Weights of a small image classifier.
Model: norm none_scaled_ws, widths [64, 112, 192].
Training: normuon at rate 0.0057, 9000 steps, batches of 256, held-out accuracy 99%.
Rows from block 4 of a small image classifier, named by matrix and row number. Rows with one number belong to one channel. Each number is 128 + 24 x the weight over its row's rms, rounded and kept within 0 to 255. All counts start at 0. Numbers have three digits each.
After each channel's rows are labels from the 100 images, of 14848, where the channel reaches its highest value: "strongest on" is what is common among them. Only what is clearly more common there than usual is listed. The data: stained colorectal tissue patches (NCT-CRC-HE-100K). In brackets: how many of the 100, against the usual share in percent.
# convs0: first 3x3 conv (model.blocks.4.convs.0.weight, 112x112x3x3, standardized in use, each kernel summed), inputs 0-111
# convs1: second 3x3 conv (model.blocks.4.convs.1.weight, 112x112x3x3, standardized in use, transposed, each kernel summed), outputs 0-111

convs0.76:128144169157115127127119142121154117126129123107131141121138145138095127153125132117110141123116141176129255151187133169118132098172139121148124144159095119126092125143127132149128128096111110093111128103158127130138141122087136110140135126112112156117162128110126137187127116113132112130152125102131150123138128125183123126116129128121
convs1.76:127128128128125128117172145126129117118133126232143128114125127121144154126132123135169128125059158202117051156136085083131129204129107142109145128127141143134129132136117127134124131149153123139127126127141114128130134115150135122127120127125132111125106117127126149187134133099131135128131131148120124125081108123085154127067131150126
strongest on: tissue: adipose tissue (39 vs 10.2)

convs0.3:127138124137122127143116148126129104140144130129124128130125168129077127134142107071128179133123104144128205117129126127130104249151129127142138129130197137112117120133123140133127128152116126131119135120136129129137130131079153188125066130094060153126128133121129125076133112115123147125139138112128120141126131127115115130144127128136
convs1.3:125132109130122108144154121122135103133124113150122127127098125128162109129142128152138137125125187153158131137099136040134121149128131123127135127096142133126120141122120126137108142121131134105129135128135088185128127126171147114142110124132126121128118125093070138232128127112138155121125125125116129088069112124127183123048136115156
strongest on: tissue: adipose tissue (78 vs 10.2)

convs0.77:137132125118124145106136128141121122122140133150221121157136158110129131137115131135150103127123123148127139171131129110137118164139108129133122129223122112152199127143135142128131130109124197147129124103126129129182164185113124103125137137147135124135141128105142143119083135147125108100135127137126166128065129128124159123069128133128
convs1.77:125133119154148128125125149162119182100116122135069117139135128120154142144116133130147139124112123115128124089130128159129131120119120168121141112122189129162107134092126098131124125110162145125144109155153117111161081134125109094131142122081150061120125127204144209118162131131127164128127119151128127176163109134114126101142166123109
strongest on: tissue: debris (70 vs 11.1)

convs0.6:116136143104109112166126169126147137121161110125130136117115134125115130148196136036171152128131127109127200131123129122134098130124153131114147135129197129119125130089126185152131127137119132100144120112110123124138127130124131176116127125120148100132126129124164125170142208118116120136156171147134124136180129143103128128150134125138
convs1.6:128136130127140110126146129106143211135161137188138116117105130150169103151138097142129133121175193139138076104116100118176159168114129171113154124064105140122128132126125131122134133124160128116105135140126132126129140129126128095132082125124167134136109144114103166131117127088157147126142127095127119123070135114098171144101142117121
strongest on: tissue: adipose tissue (74 vs 10.2)

convs0.65:133255121122142136105128124119150108132129128129103154141117129141125132133190128062149134139126142109127140145125133124138082132128141122130179141133086165128180174115128147116128113100133098105144128097161147131134143153109145117145132124123114120140107131149129151136131155185120118106116140123115100108125125129133115134108125128192
convs1.65:132200127143134133128106139128195142147135146122136122136130124130091124128093111130113116139149096047174211155122155130117093131124127139132134121135127102140114133152129127128139135147107156126134129121115156124153195103122131160101154125108127175159120121096097131156129168119119145120130134079153124147127133136159134163110122152095
strongest on: tissue: mucus (40 vs 9)

convs0.99:133071127158153127146118167131128151126154126150164130156132116083068140129118127150112142133134128116133137151115128125138123167241113127133102122190129164118107133086130145124141115086127120137123122102066126141114141118122126152141127117166125137147131128143186129107127131140126127143143116117118108145113132163125079129122184132121
convs1.99:137133129143091133133132118112149130139118130152144140115149125052120138123135140083203126145139127145110131152113138151178135151186061127105127084160139128128099133131129124102135117120124129129136042096154137152131152127107127132173125125123125138131161134155129136128166119144134128111118109123128091147143122144163136055114156126116
strongest on: tissue: smooth muscle (36 vs 13.4)

convs0.63:128093118136106132162121165129143126140136148124130140111106124110130129132118136068095128124125129172128255113154130142135133141227144127138133124119112133138153129181126124118126125133125125116122124149136133128119127131118161080135137129098173153125130107124134130163135132127123118110111121112127120129117133092136127124174158132143
convs1.63:115136143114130122121136133108116168137119146198125117151124117142152117165159126133137133127166178136127142162129152111139139247130098154136166123149131155126115129122128105125124127132157128113090119129149087158126128113117131123126145094129157134124116140139115143181120118131124127128133119142113129122123118140153201113058133089153
strongest on: tissue: adipose tissue (41 vs 10.2); tissue: smooth muscle (39 vs 13.4)

convs0.60:135150137089164147135125217130098136133128117130128135147128123124134127125158131112129124134140103124127139125118127129132116151141128128131095126122128127144119122255121111127129127129132121125166133114123118106126127128114119126128148159122133123124126184118112127141128148130105117097125135126134132125131127146120120130087244125122
convs1.60:134104128066098119097107161124117147111131121130119131138135002124125130109121128129133143128139127127128119079126122114153127130199127127092124125148127126147110129206126144097139133124128136099152126096142101125095126133129121132073119146164135106109169159127124174109123117136143073130140135129146145113131133114119112128132128133126
strongest on: tissue: normal colon mucosa (98 vs 8.8)

convs0.50:127123134128130146157123109121172115127114127153126127142123128167123127136194121182120221139146133146129162126098132108136069135126139119131130136139136087126180134094128112124133124163154133135195122097073122115137126128154128215123145117124117123129119153132128131117128137128126112146145129134141055138112128131132133163125131129146
convs1.50:129178127139141110081122104088110108140130147107185129123110129131124120120118099134109117117147140113120147057108149154085135114124167115100166113094204126137137128135118105069135126103110106124124131127117107113158131124127120123100141126136138163156119071161119166124126133129131127077128133143074133147113133068147089122115123111119
strongest on: tissue: mucus (49 vs 9)

convs0.38:129172124128124137118129127128124127129129128124143130132150120137111128128113117131124124129126115136128126123126130098127092147134128128128123130130128108128149133107129124127132128141128152130129128121136131128129129123121118128133084120120121127132137128127126142149149115130123134125126129126128118240000128125137125131101127127124
convs1.38:127134000128129128127114091118126121126117129113078136119135126128118126128126134122122129128132122125137096153124145117135124090122073135127154127131144093130130128138124139129123137120122119128168127128127129128136128131130066137132108124131111099135049094123112130212132130133129158126113129130123136127115129120130122103124127127137
strongest on: tissue: debris (40 vs 11.1); tissue: normal colon mucosa (28 vs 8.8)

convs0.10:129120127142120126113135136131106126130180129130128129130136132115144130128110127142152091131144056128129127142107129136161070131127128131135121126125120131123120129086124142112127127043129115129126128095025128129136119113125128131141147127101217128128191127129133127093155097152128130128125129128129128189139128186108115128150140128128
convs1.10:164126134147124129130124146149112124117173131135134112130126132141149117123076126127127122127130135121132128113127137128166173168129132151101115126117101133139130124131112106129104117141121123126117135129197120131122115121124129125107185136122240129099094159118135097087128111120116139135125048140137030132125127127129171130136130125127
strongest on: tissue: smooth muscle (62 vs 13.4)

convs0.0:126128125180128128157113123130092158128182142134144182189126126108111132131112129094163128126207130126128131130155132167228097143128129144126144129126194111144160128145130100109138122104108139117096125124166127128103124123108134139135120128182138137128115131180131126129109093124110128117126132118127130100094129172126125130122139129114
convs1.0:158161130151022154125127131124108138120132143125126138112126133123118135145130182130163204113124128134128138108129130130118176127175148132157120127111144141116121176148135115160130135116172153125073128112133121101109117118133123080166131134128152170128138163145137150128154116127117195127153090118131099126156128156122122123125151142129
strongest on: tissue: tumour epithelium (83 vs 15)

convs0.32:117113133141074159114127090109123189128172121135130177150114125146113127124169146132122128147114134095128156119135116144117073135166127131198063159127076128101107152139125171132168095154134118107152134139081128103125135107115130126138151108125134124210144121120144151113149138126137123115119093131105144110116122135151137133146103132127
convs1.32:129124127141129102104120114131187147112103125132243101110123129121126107098130126102123123129096105165110121142123155142129100141130045107067126120134043134120117136118124142114132121128142144150130121114122110168122114103085143126139135130139128136129128119174130129131128111124082135131122129145110108123137130120156181137127135158126
strongest on: tissue: lymphocytes (67 vs 11.2)

convs0.55:125196148155115124138141126132106166131129134128133160125132119103180141137124130218137129131124119198127159139162132100154108206137139129186123118129186125131148133137119149121127133127132114096115120125120125133130136123117106089127185128135128128123168121137128130147130107106140125141131109114127104134205130139104138124124167123126
convs1.55:131102150133142107127127124135080085109127121142175124112107127132129096124110117128126085134144233085101129113134124101174131145127144141066160137104145129135140123130118112091121128111141074177128131110137125103116124130164127127123102109132113113131140168125144072145110096085161122117129113189127132094122123112142118121118124145109
strongest on: tissue: smooth muscle (32 vs 13.4); tissue: adipose tissue (27 vs 10.2)

convs0.106:126125125123128119124124144130154135128175102128157135104143170134082157124121138149163149129117123125128131119123127166120133147116127121124141135129152137119124132068130229145126152117126209118101129161121125163125138147117124140130125131135133146121127118130122124199128068132122125108191138133068083167149128144127141126114131124159
convs1.106:117134093131117124145133120127127223119125144130127143130127139130146124127152126126144128127127120100139135103129123134131146126134097130145131133094078127191125121126130157145120129137174104095182123130143130180148135127125116124123107108094123100124044120094133157168110128134119237125124117128114143140121112123130149111123116095138
strongest on: tissue: normal colon mucosa (45 vs 8.8)

convs0.9:139141129136127190117186135128138109130127129149128128127138127130042128129129127126106131131128130155128144122126128051133124115132123130128167130128093125128089128155131095123129129133228127128133127123129139128126128109114137122127128128087098132129163233128125129125127116128134126119128125122110118129102127128128052132090128132115
convs1.9:127136123125109130065122155114131081122129128131124127127134109121123138132123090144096124127127124135119121126122130126128124144127128127128255096134131125131124129129116129129128129126121128123136127121128155135133132128131125127025129125125121128128176110125131128095131128128118113128129130143113131131126140030124114134144052120158
strongest on: tissue: normal colon mucosa (44 vs 8.8); tissue: mucus (35 vs 9)

convs0.49:126140146124081085138125120133116136130159119134217123163127158122089149123123206140103077125126130132126136121134121144144139150118124161140093137139143080133166140127134135095130126101130137119150133139113120145147145117122131061122154127193135151157130116128130179098153119134124157127109137125120086136139125121138141127053122134133
convs1.49:109127142140119139127127127125167178122130119150229138130119157107128122146071178101120142129120092135101112127130112122131113160134133133132117149154093127140138173137128080158136101147149137131075092129122118134134151125105135116139121129112140122132138145138127186129136130147069070137109127111127121136138138122175129117143145058120
strongest on: tissue: tumour epithelium (47 vs 15); tissue: debris (36 vs 11.1)

convs0.17:129134126118096127117120134137153162131131117123202135143135182129103132127117177194141156124147112127128133124127121138092118138124126127127150129126102109128111128106125239137127127130128217109133129155085126162113145142121129119134133134115133148127139112137124134141128116169132126071153127132069114136137128148132166122153145128137
convs1.17:129105113127132141128133121157130145103130134132125138146129143129137141135167131108134132139113117127151129115133126141118129125129111135155136134136120129193128131091148151155127126129156079102212117129140123202172124132124100107122108120089121063126123115091146180133116136100133249127116125132127129145129119119152124108128115134114
strongest on: tissue: debris (31 vs 11.1)

convs0.14:146174138134127137037138129132139132132159119143125160227113133136112128129146125157114142128109151153130133151114133089131183120122135132129134166139085127139136133124136118122139102152136165128127118136077124119151140128129129147140147116087115115135135190140125147125129150106119106120070121123131097155060125095119129125106156130150
convs1.14:125182079130098120111088138093189137129134133111123162063157120120084106128114123126105125121127092116076119124112127128124113111099029123125152131133161106130137127145138126106132129129085152127076119093121181189134100133129126130129108133128130141142133094173130126128159113143137125129134118131168129147111142124129125126126130137110
strongest on: tissue: lymphocytes (50 vs 11.2); tissue: tumour epithelium (33 vs 15)

convs0.42:135192129118133145106129134130144105128135129132128138147139128164099127136117127175118214126116131143128128136147147099118124165131125128138090132142100096128143132119129068116124123200136141127125130125134094126130127123115128141140125124122098147127126170121148126119131122124127122138128128144128082225028126113117122125086137127140
convs1.42:127131046139127115087115129130130126124131133109127130110138123120117118129125123123127129120142127049153114172117143132108115093118114128101255122136167098131136118118120136115124135117084126109100120113134129129143135130127121147082122128152121119132122034131123129149157145119136150120130126124127136148115130095125128131115101131121
strongest on: tissue: mucus (38 vs 9)

convs0.88:128170135137140123142151122128102164115117136134127172119129137138105132104085130141107128119142181100128110127124133103140161128136132129109106152141172201128076133098128114088158119163136100138163116083114129110125152081125115125134144125156124099188130143164098149138128113112177129162116118148126079124070131139140140179110149138123
convs1.88:132086132130138138132125119131103113055114105116143118120130118127120230113138129124126115136139127120013113148131148125103120096126201114128115138141131131102113121111131121122129133132128126189200135120120179118108128126134126158134129145139112139113128133141149127122127129138135128137123137122087111121130132126135118175133116113131
strongest on: tissue: tumour epithelium (55 vs 15); tissue: normal colon mucosa (30 vs 8.8)

convs0.71:128152116139152123143128138133131138130073131151158130075123135128085114120129163108177138130114112129128134126097127128141105129159132127130115124113149154128134128103126053096126124122140138114080124042094129131131127111122135131156156121136223140128205141126119120139161143136131130121118122118119164127155128186118120124106143127143
convs1.71:141115172139134132127129175136088211130146118138150121143120121126130138130118132130138123129146158105149125134126124120140130173131134128141131131115075130109101127120128082126125113123132119136127127130125130124109123130129139141127143136128218148131111207142148112104125129118130138136124044127123043101133128155111122117167151127084
strongest on: tissue: smooth muscle (76 vs 13.4)

convs0.98:130150153153113111129142164129129124134130132133131127134144142139160131133116126101123169125130084111128160127134125114122089236129141131129116128129150176138103130133123142129128136094123101119103129134138128134137123120102125101094161128181152147127140121135138125177127123140134113183128129099153137114247125099133132130133135130176
convs1.98:117189142113142123215168147127135108156155102159113109101144117128129128134124109158150122137114168157146113140159122122151134112143117149084139130152114132134128129051128145123126141127101069134110128133150109144131133146172165127140136162131113100097131156126123128110085146133173178129128133114124128103163111163120162158119143164133
strongest on: tissue: smooth muscle (61 vs 13.4)

convs0.78:126081141123123111120118139126150108129143105127120097124129124098118132130136130091132178127132096124125124143138125135141127113116124129136150118118129162122141130124128175204127121109128131115131133056095137141163137140138163131120170144128111128134125119127131131137129161122117126148127131149130076123206128124124165129122128128255
convs1.78:125135122130124120168140121144125101135119113173163133146140126125131138135172015121071137132145145157133113121125074131115133136106161135153121116159112114123132123120137114141126127123080130136107121132134124153154128125137126107160131123062171164130128088099131118114123187129128128123135134104142122125128149142130149128125126127217
strongest on: tissue: mucus (63 vs 9)