Weights of a small image classifier: 64-pixel images, 9000 steps.
Rows from block 5, named by matrix and row number. Rows with one number belong to one channel. Each number is 200 + 30 x the weight over its row's rms, rounded and kept within 0 to 999. All counts start at 0. After the name is the row's rms in percent of the matrix's.
# convs0: first 3x3 conv (model.blocks.5.convs.0.weight, 112x112x3x3, standardized in use), inputs 48-55, a 3x3 kernel for each
# convs1: second 3x3 conv (model.blocks.5.convs.1.weight, 112x112x3x3, standardized in use, transposed), outputs 48-55, a 3x3 kernel for each
convs0.36,104,201,200,201,200,201,196,200,192,234,200,177,200,199,203,199,199,198,208,200,200,136,202,200,32,126,210,532,202,259,200,189,208,220,198,200,221,198,200,198,200,314,204,200,224,257,197,192,182,203,193,210,198,162,170,199,199,199,199,157,210,199,198,199,195,201,196,199,200,202,199,202,196
convs0.37,083,194,200,200,200,200,201,200,201,201,251,238,200,255,202,201,206,250,205,201,200,245,283,203,224,203,229,229,197,200,197,200,196,194,199,144,200,216,208,211,201,200,201,202,201,193,334,239,251,209,296,199,200,282,265,210,200,201,229,226,200,213,202,200,215,200,199,183,179,200,171,200,197
convs0.38,086,183,205,198,188,207,201,158,252,196,200,200,200,210,239,203,222,200,207,200,157,246,204,191,183,270,202,219,179,213,238,200,177,198,200,350,262,198,271,258,198,200,201,200,204,200,189,215,200,177,202,201,205,200,167,169,202,200,197,200,199,200,193,198,200,200,172,199,188,179,200,268,185
convs0.39,108,200,201,201,200,204,201,200,204,202,200,197,233,200,193,200,200,199,197,239,202,223,196,205,214,200,200,315,202,201,200,203,200,186,200,200,201,197,199,194,200,199,200,219,200,200,197,197,234,199,197,190,318,191,163,200,201,201,200,201,201,197,198,200,237,212,196,200,189,199,201,199,195
convs0.40,097,200,226,200,201,199,227,200,202,202,202,198,200,198,200,200,200,200,200,201,231,371,205,299,421,183,200,219,198,202,202,291,513,214,144,182,201,200,192,207,201,201,208,200,200,210,199,112,198,200,60,197,336,190,189,200,200,200,200,198,192,200,200,200,200,198,202,220,199,202,203,205,201
convs0.41,096,200,200,199,200,200,200,200,199,200,201,203,199,219,202,197,298,218,193,198,201,199,161,200,172,198,200,130,200,200,201,200,187,193,200,200,195,199,170,180,199,148,196,199,197,201,200,207,218,184,200,209,200,199,200,199,200,198,200,200,204,197,199,205,199,185,200,200,185,197,155,200,201
convs0.42,088,200,196,194,200,200,200,197,215,199,200,203,200,200,202,201,209,235,200,192,199,217,218,200,224,123,190,191,200,200,221,197,197,200,62,138,200,204,324,228,214,236,202,200,200,200,134,200,192,165,123,171,127,106,137,200,200,200,200,200,200,200,200,200,206,265,266,202,210,201,87,34,103
convs0.43,101,201,199,210,233,180,199,155,200,200,195,195,200,231,184,283,191,240,200,255,198,211,197,201,226,174,165,199,208,191,187,200,199,211,200,201,200,198,200,200,200,200,196,198,189,221,197,165,198,200,194,199,201,200,98,209,200,201,201,201,200,200,199,200,194,195,84,196,200,195,200,195,196
convs0.44,120,200,197,200,197,273,201,199,199,200,200,200,197,204,200,200,214,200,198,202,281,219,313,247,211,228,208,211,233,197,199,215,200,215,206,204,204,204,199,200,200,199,192,200,195,200,199,201,245,137,190,207,200,201,206,196,200,197,199,196,200,200,200,200,269,240,200,233,226,201,209,209,200
convs0.45,089,200,200,200,199,200,202,196,202,200,198,201,200,200,200,218,201,235,303,213,201,199,196,202,200,199,241,247,200,200,200,197,199,191,199,199,200,201,204,201,199,206,202,201,211,205,195,219,200,193,199,200,191,193,197,200,199,198,200,200,200,198,200,199,200,201,182,199,200,151,200,200,183
convs0.46,098,204,200,226,174,200,202,175,200,200,200,199,282,205,195,200,200,200,199,208,214,385,467,202,200,201,208,139,201,194,200,210,271,163,194,197,265,201,200,200,200,200,201,187,200,199,222,195,197,151,200,263,166,127,200,201,204,202,200,183,203,233,200,198,200,200,195,202,201,149,253,200,201
convs0.47,082,200,206,200,200,197,185,196,200,200,204,198,200,214,200,200,200,198,198,178,200,199,201,192,191,164,204,200,200,221,262,204,200,200,200,179,187,200,207,226,200,203,213,200,199,201,118,82,116,201,101,160,200,172,203,203,205,205,201,204,200,200,200,200,272,200,182,301,364,199,243,317,286
convs0.48,061,207,200,204,200,200,202,200,198,200,205,200,201,199,226,199,204,218,210,235,199,222,203,296,200,263,269,219,204,205,200,264,200,203,347,281,238,201,200,194,197,199,110,200,201,200,251,242,276,200,221,253,222,209,266,184,201,199,200,201,200,200,200,200,161,201,187,192,196,176,199,292,148
convs0.49,094,202,202,200,198,141,172,251,367,305,199,200,200,209,211,196,203,269,235,200,194,199,226,197,175,180,200,197,228,200,200,200,199,199,212,189,199,209,201,191,199,198,201,214,199,205,179,201,206,198,200,248,203,200,203,199,199,199,200,200,197,205,201,202,182,202,215,197,198,200,197,189,157
convs0.50,116,199,214,200,200,200,202,201,200,215,201,272,200,200,198,198,226,209,201,200,199,200,178,221,313,185,288,333,200,213,200,220,202,163,303,267,193,200,191,199,187,196,188,196,200,200,175,252,352,199,248,207,143,165,217,200,200,201,194,200,200,200,200,197,198,201,204,200,206,195,187,195,161
convs0.51,056,201,200,200,203,200,199,188,200,201,200,199,196,200,200,199,199,200,200,195,200,192,200,201,201,203,195,196,228,230,200,248,212,214,237,200,201,193,200,201,201,215,201,207,254,200,222,195,233,202,206,201,200,217,206,200,200,200,200,208,200,200,200,200,200,201,197,282,285,200,415,393,291
convs0.52,101,201,193,197,194,243,201,200,199,200,215,200,203,202,197,200,196,200,205,190,209,193,211,200,215,181,204,141,196,147,192,195,202,255,387,315,286,200,186,197,200,200,200,199,226,200,200,200,180,200,205,111,202,369,131,198,196,200,200,201,200,202,200,207,274,136,201,161,198,210,215,215,232
convs0.53,101,170,206,201,205,199,213,170,207,200,176,204,200,200,200,214,199,155,126,66,196,263,147,199,162,224,200,223,204,191,236,202,201,256,198,106,229,203,194,201,200,200,200,200,189,199,226,199,222,200,200,188,201,259,272,200,200,199,198,200,211,199,200,206,222,200,201,201,138,181,193,139,199
convs0.54,093,200,193,177,256,227,199,203,200,205,199,200,201,262,282,201,202,199,189,181,173,95,196,270,238,201,228,200,209,201,155,250,215,273,201,201,267,201,200,200,191,200,200,200,200,204,203,200,115,183,201,208,207,211,148,200,200,176,203,200,201,198,200,200,186,199,203,200,200,200,200,200,298
convs0.55,103,202,202,200,245,276,224,209,202,120,197,210,200,200,200,201,200,199,204,156,200,187,337,200,203,209,247,200,206,205,197,262,549,195,136,102,27,200,200,200,200,200,200,200,200,200,200,200,201,145,173,199,182,127,196,200,200,200,211,200,200,200,200,199,200,206,200,215,200,201,206,198,200
convs0.56,083,221,200,205,206,440,256,197,186,179,230,199,200,204,202,206,205,200,200,235,203,202,217,234,283,99,190,200,209,197,200,199,242,200,200,200,202,200,177,200,238,200,202,200,253,199,239,304,200,197,202,196,323,200,205,200,201,237,201,202,203,198,149,172,228,204,198,248,204,200,243,200,196
convs0.57,078,200,221,200,204,207,205,200,205,192,200,200,205,187,201,200,199,208,201,200,204,220,195,293,276,312,195,200,200,262,213,199,200,323,200,207,196,200,200,199,200,202,200,199,201,226,200,204,169,204,292,224,197,118,189,200,200,200,207,201,200,239,203,206,243,210,200,215,202,202,130,203,201
convs1.36,126,265,239,242,201,196,253,208,206,212,256,242,113,200,269,242,187,221,177,148,201,191,200,199,183,200,224,200,224,200,232,249,201,202,207,201,202,198,200,200,184,202,192,198,200,219,205,201,200,205,207,200,200,202,203,197,140,131,200,188,208,160,198,200,199,201,212,206,200,204,206,201,200
convs1.37,089,201,206,99,200,200,195,198,188,151,261,200,204,200,246,177,200,193,198,237,336,290,240,210,212,238,202,233,191,197,181,190,198,199,200,198,190,200,200,213,200,189,200,202,203,205,200,201,189,200,205,199,199,189,201,164,212,200,191,200,200,193,203,132,186,200,205,200,194,199,200,179,200
convs1.38,048,198,187,199,204,199,204,205,199,201,226,222,200,186,203,202,193,205,261,200,238,201,196,195,193,200,200,184,195,113,197,153,196,193,191,187,199,200,203,208,200,200,200,201,213,218,200,200,200,199,198,200,196,197,200,199,200,200,193,128,165,185,163,200,197,203,189,200,200,200,183,198,172
convs1.39,078,187,190,196,211,204,200,203,199,200,189,196,0,205,209,182,193,203,85,307,345,199,184,117,190,199,200,200,223,200,232,201,203,201,200,205,206,184,205,188,153,164,188,193,180,201,205,201,205,200,200,174,201,202,206,200,201,203,200,264,199,89,158,194,200,212,202,210,199,195,217,208,200
convs1.40,074,191,264,200,200,200,207,199,163,199,200,201,205,200,202,35,200,205,210,203,217,90,292,227,213,200,224,43,199,199,200,202,199,207,196,199,207,159,150,149,200,198,200,101,198,127,194,195,200,199,177,185,195,198,151,201,195,200,208,200,220,200,185,219,204,210,224,255,200,201,214,200,200
convs1.41,139,199,249,199,199,197,193,202,227,173,201,67,206,201,8,239,214,162,187,200,195,200,200,200,256,254,162,204,197,197,199,191,195,200,201,201,194,217,253,203,236,198,227,203,225,270,198,199,187,217,200,200,206,200,201,222,196,173,205,200,204,232,200,205,200,201,205,200,199,201,180,196,197
convs1.42,112,202,204,240,179,199,178,200,68,165,200,219,201,346,265,364,204,200,309,199,200,207,200,200,163,247,200,235,193,199,197,197,185,179,200,201,200,202,225,206,204,200,201,199,204,202,201,199,200,196,191,198,209,201,200,189,200,199,200,200,200,203,198,197,201,216,201,200,200,221,200,226,214
convs1.43,064,201,202,199,200,198,217,179,188,199,201,199,168,133,330,45,185,115,197,184,201,200,184,205,199,200,202,194,227,202,225,206,220,200,200,228,218,201,201,203,247,200,213,200,208,201,196,191,201,193,200,198,200,198,200,194,188,201,189,196,195,196,197,200,202,202,204,200,197,201,201,188,187
convs1.44,067,226,211,205,253,200,230,200,200,195,200,198,200,200,192,221,198,191,183,201,206,201,200,262,163,201,205,205,200,201,199,229,204,201,201,230,206,241,218,209,200,201,199,201,206,200,200,200,188,200,200,200,202,196,189,187,263,198,209,192,200,178,51,195,197,195,195,202,203,199,198,191,176
convs1.45,130,229,200,242,227,199,229,252,200,285,185,204,205,200,201,193,112,200,199,200,202,200,200,200,199,200,202,130,257,224,207,233,220,203,250,212,206,198,199,135,195,189,151,200,200,200,199,198,200,200,203,200,200,195,200,157,163,200,200,200,199,171,200,216,193,194,200,200,200,204,201,202,206
convs1.46,065,266,201,201,202,189,200,218,198,185,199,212,269,217,200,234,193,201,198,224,149,179,208,212,203,117,199,145,200,200,193,217,221,198,201,203,174,198,190,217,191,199,200,196,199,189,203,150,201,200,204,195,200,202,195,197,205,209,199,201,232,200,360,199,248,200,205,200,189,196,267,237,204
convs1.47,140,177,199,195,200,200,191,232,247,190,200,111,212,192,207,201,227,201,177,199,199,201,197,179,201,162,167,200,151,152,198,168,196,184,145,108,195,237,208,248,210,201,227,200,207,211,218,208,203,216,200,211,202,202,206,178,193,200,199,255,209,172,208,200,207,199,196,217,129,121,236,194,129
convs1.48,061,199,200,200,208,200,219,200,201,200,199,200,210,101,201,200,200,200,199,198,201,190,183,193,180,171,170,169,202,199,178,201,178,145,199,177,191,201,200,202,216,205,212,200,172,200,199,200,200,199,199,205,197,201,201,191,193,202,163,192,176,192,185,194,194,215,214,179,194,197,182,200,199
convs1.49,072,202,200,200,177,199,187,200,204,200,200,230,200,203,202,208,0,200,182,164,200,200,200,200,214,205,214,283,186,200,200,193,197,197,203,209,201,191,202,196,194,217,186,185,201,199,202,200,200,188,196,167,202,203,201,211,217,200,176,200,206,199,279,200,196,202,207,190,200,200,200,200,195
convs1.50,095,194,200,192,236,198,197,198,194,211,162,0,157,200,205,340,201,192,200,139,355,120,206,200,89,197,200,199,175,198,183,176,197,200,138,194,197,200,201,194,200,208,191,196,229,203,198,196,201,197,215,175,199,199,195,205,195,197,241,207,200,202,187,188,217,197,240,196,198,200,199,196,246
convs1.51,099,198,201,209,200,199,198,200,200,200,168,200,199,157,254,200,200,201,201,250,250,228,209,209,204,204,201,208,186,193,199,200,200,198,197,200,200,198,196,199,201,202,200,202,202,200,215,200,200,200,193,188,200,196,200,199,200,200,172,200,200,200,200,193,200,195,196,139,118,146,120,94,130
convs1.52,076,195,200,200,200,200,204,202,200,168,200,231,230,76,216,341,187,256,201,204,214,201,139,197,200,199,99,0,203,208,199,194,200,200,201,201,199,195,198,198,198,200,173,199,233,200,200,202,198,199,201,200,190,200,200,182,200,201,197,226,229,273,238,201,203,211,204,186,196,178,195,200,200
convs1.53,064,201,197,200,201,200,199,202,200,203,194,211,201,181,167,195,168,110,200,191,190,190,244,200,203,199,212,234,194,196,197,200,198,199,202,199,192,200,125,276,221,202,198,195,201,206,200,214,206,195,201,200,200,208,202,192,214,172,246,250,194,199,207,96,202,196,230,201,201,212,202,209,212
convs1.54,062,184,153,136,150,200,199,204,201,204,123,226,201,164,262,199,190,200,213,209,295,292,163,179,14,200,215,204,197,201,205,200,200,200,201,213,195,212,221,403,224,207,219,200,281,231,206,245,200,182,200,194,199,234,197,133,203,170,199,280,199,200,199,197,200,200,200,197,205,203,199,204,201
convs1.55,105,192,200,200,202,199,298,191,203,200,203,236,273,203,211,232,200,360,345,208,338,289,203,200,200,200,205,158,207,219,210,200,200,225,201,239,225,202,201,208,204,198,200,201,200,171,200,196,199,204,198,185,197,194,200,203,201,208,200,211,209,240,222,171,201,210,229,247,221,242,252,201,209
convs1.56,046,200,201,201,204,202,226,197,201,201,203,200,201,393,264,199,221,200,199,187,200,200,245,296,212,200,95,68,201,195,199,201,200,199,199,196,190,201,199,187,217,198,221,197,197,192,207,200,200,199,200,199,200,199,198,179,183,197,201,417,200,209,200,203,199,200,200,200,200,201,197,199,198
convs1.57,056,201,199,194,213,201,203,200,196,186,294,200,293,200,202,200,210,179,349,311,203,118,218,202,201,201,173,197,199,206,201,199,200,159,199,200,202,201,200,195,200,205,200,200,199,200,200,200,197,204,200,204,179,167,192,253,202,199,194,220,175,170,103,42,196,198,199,221,198,200,200,194,202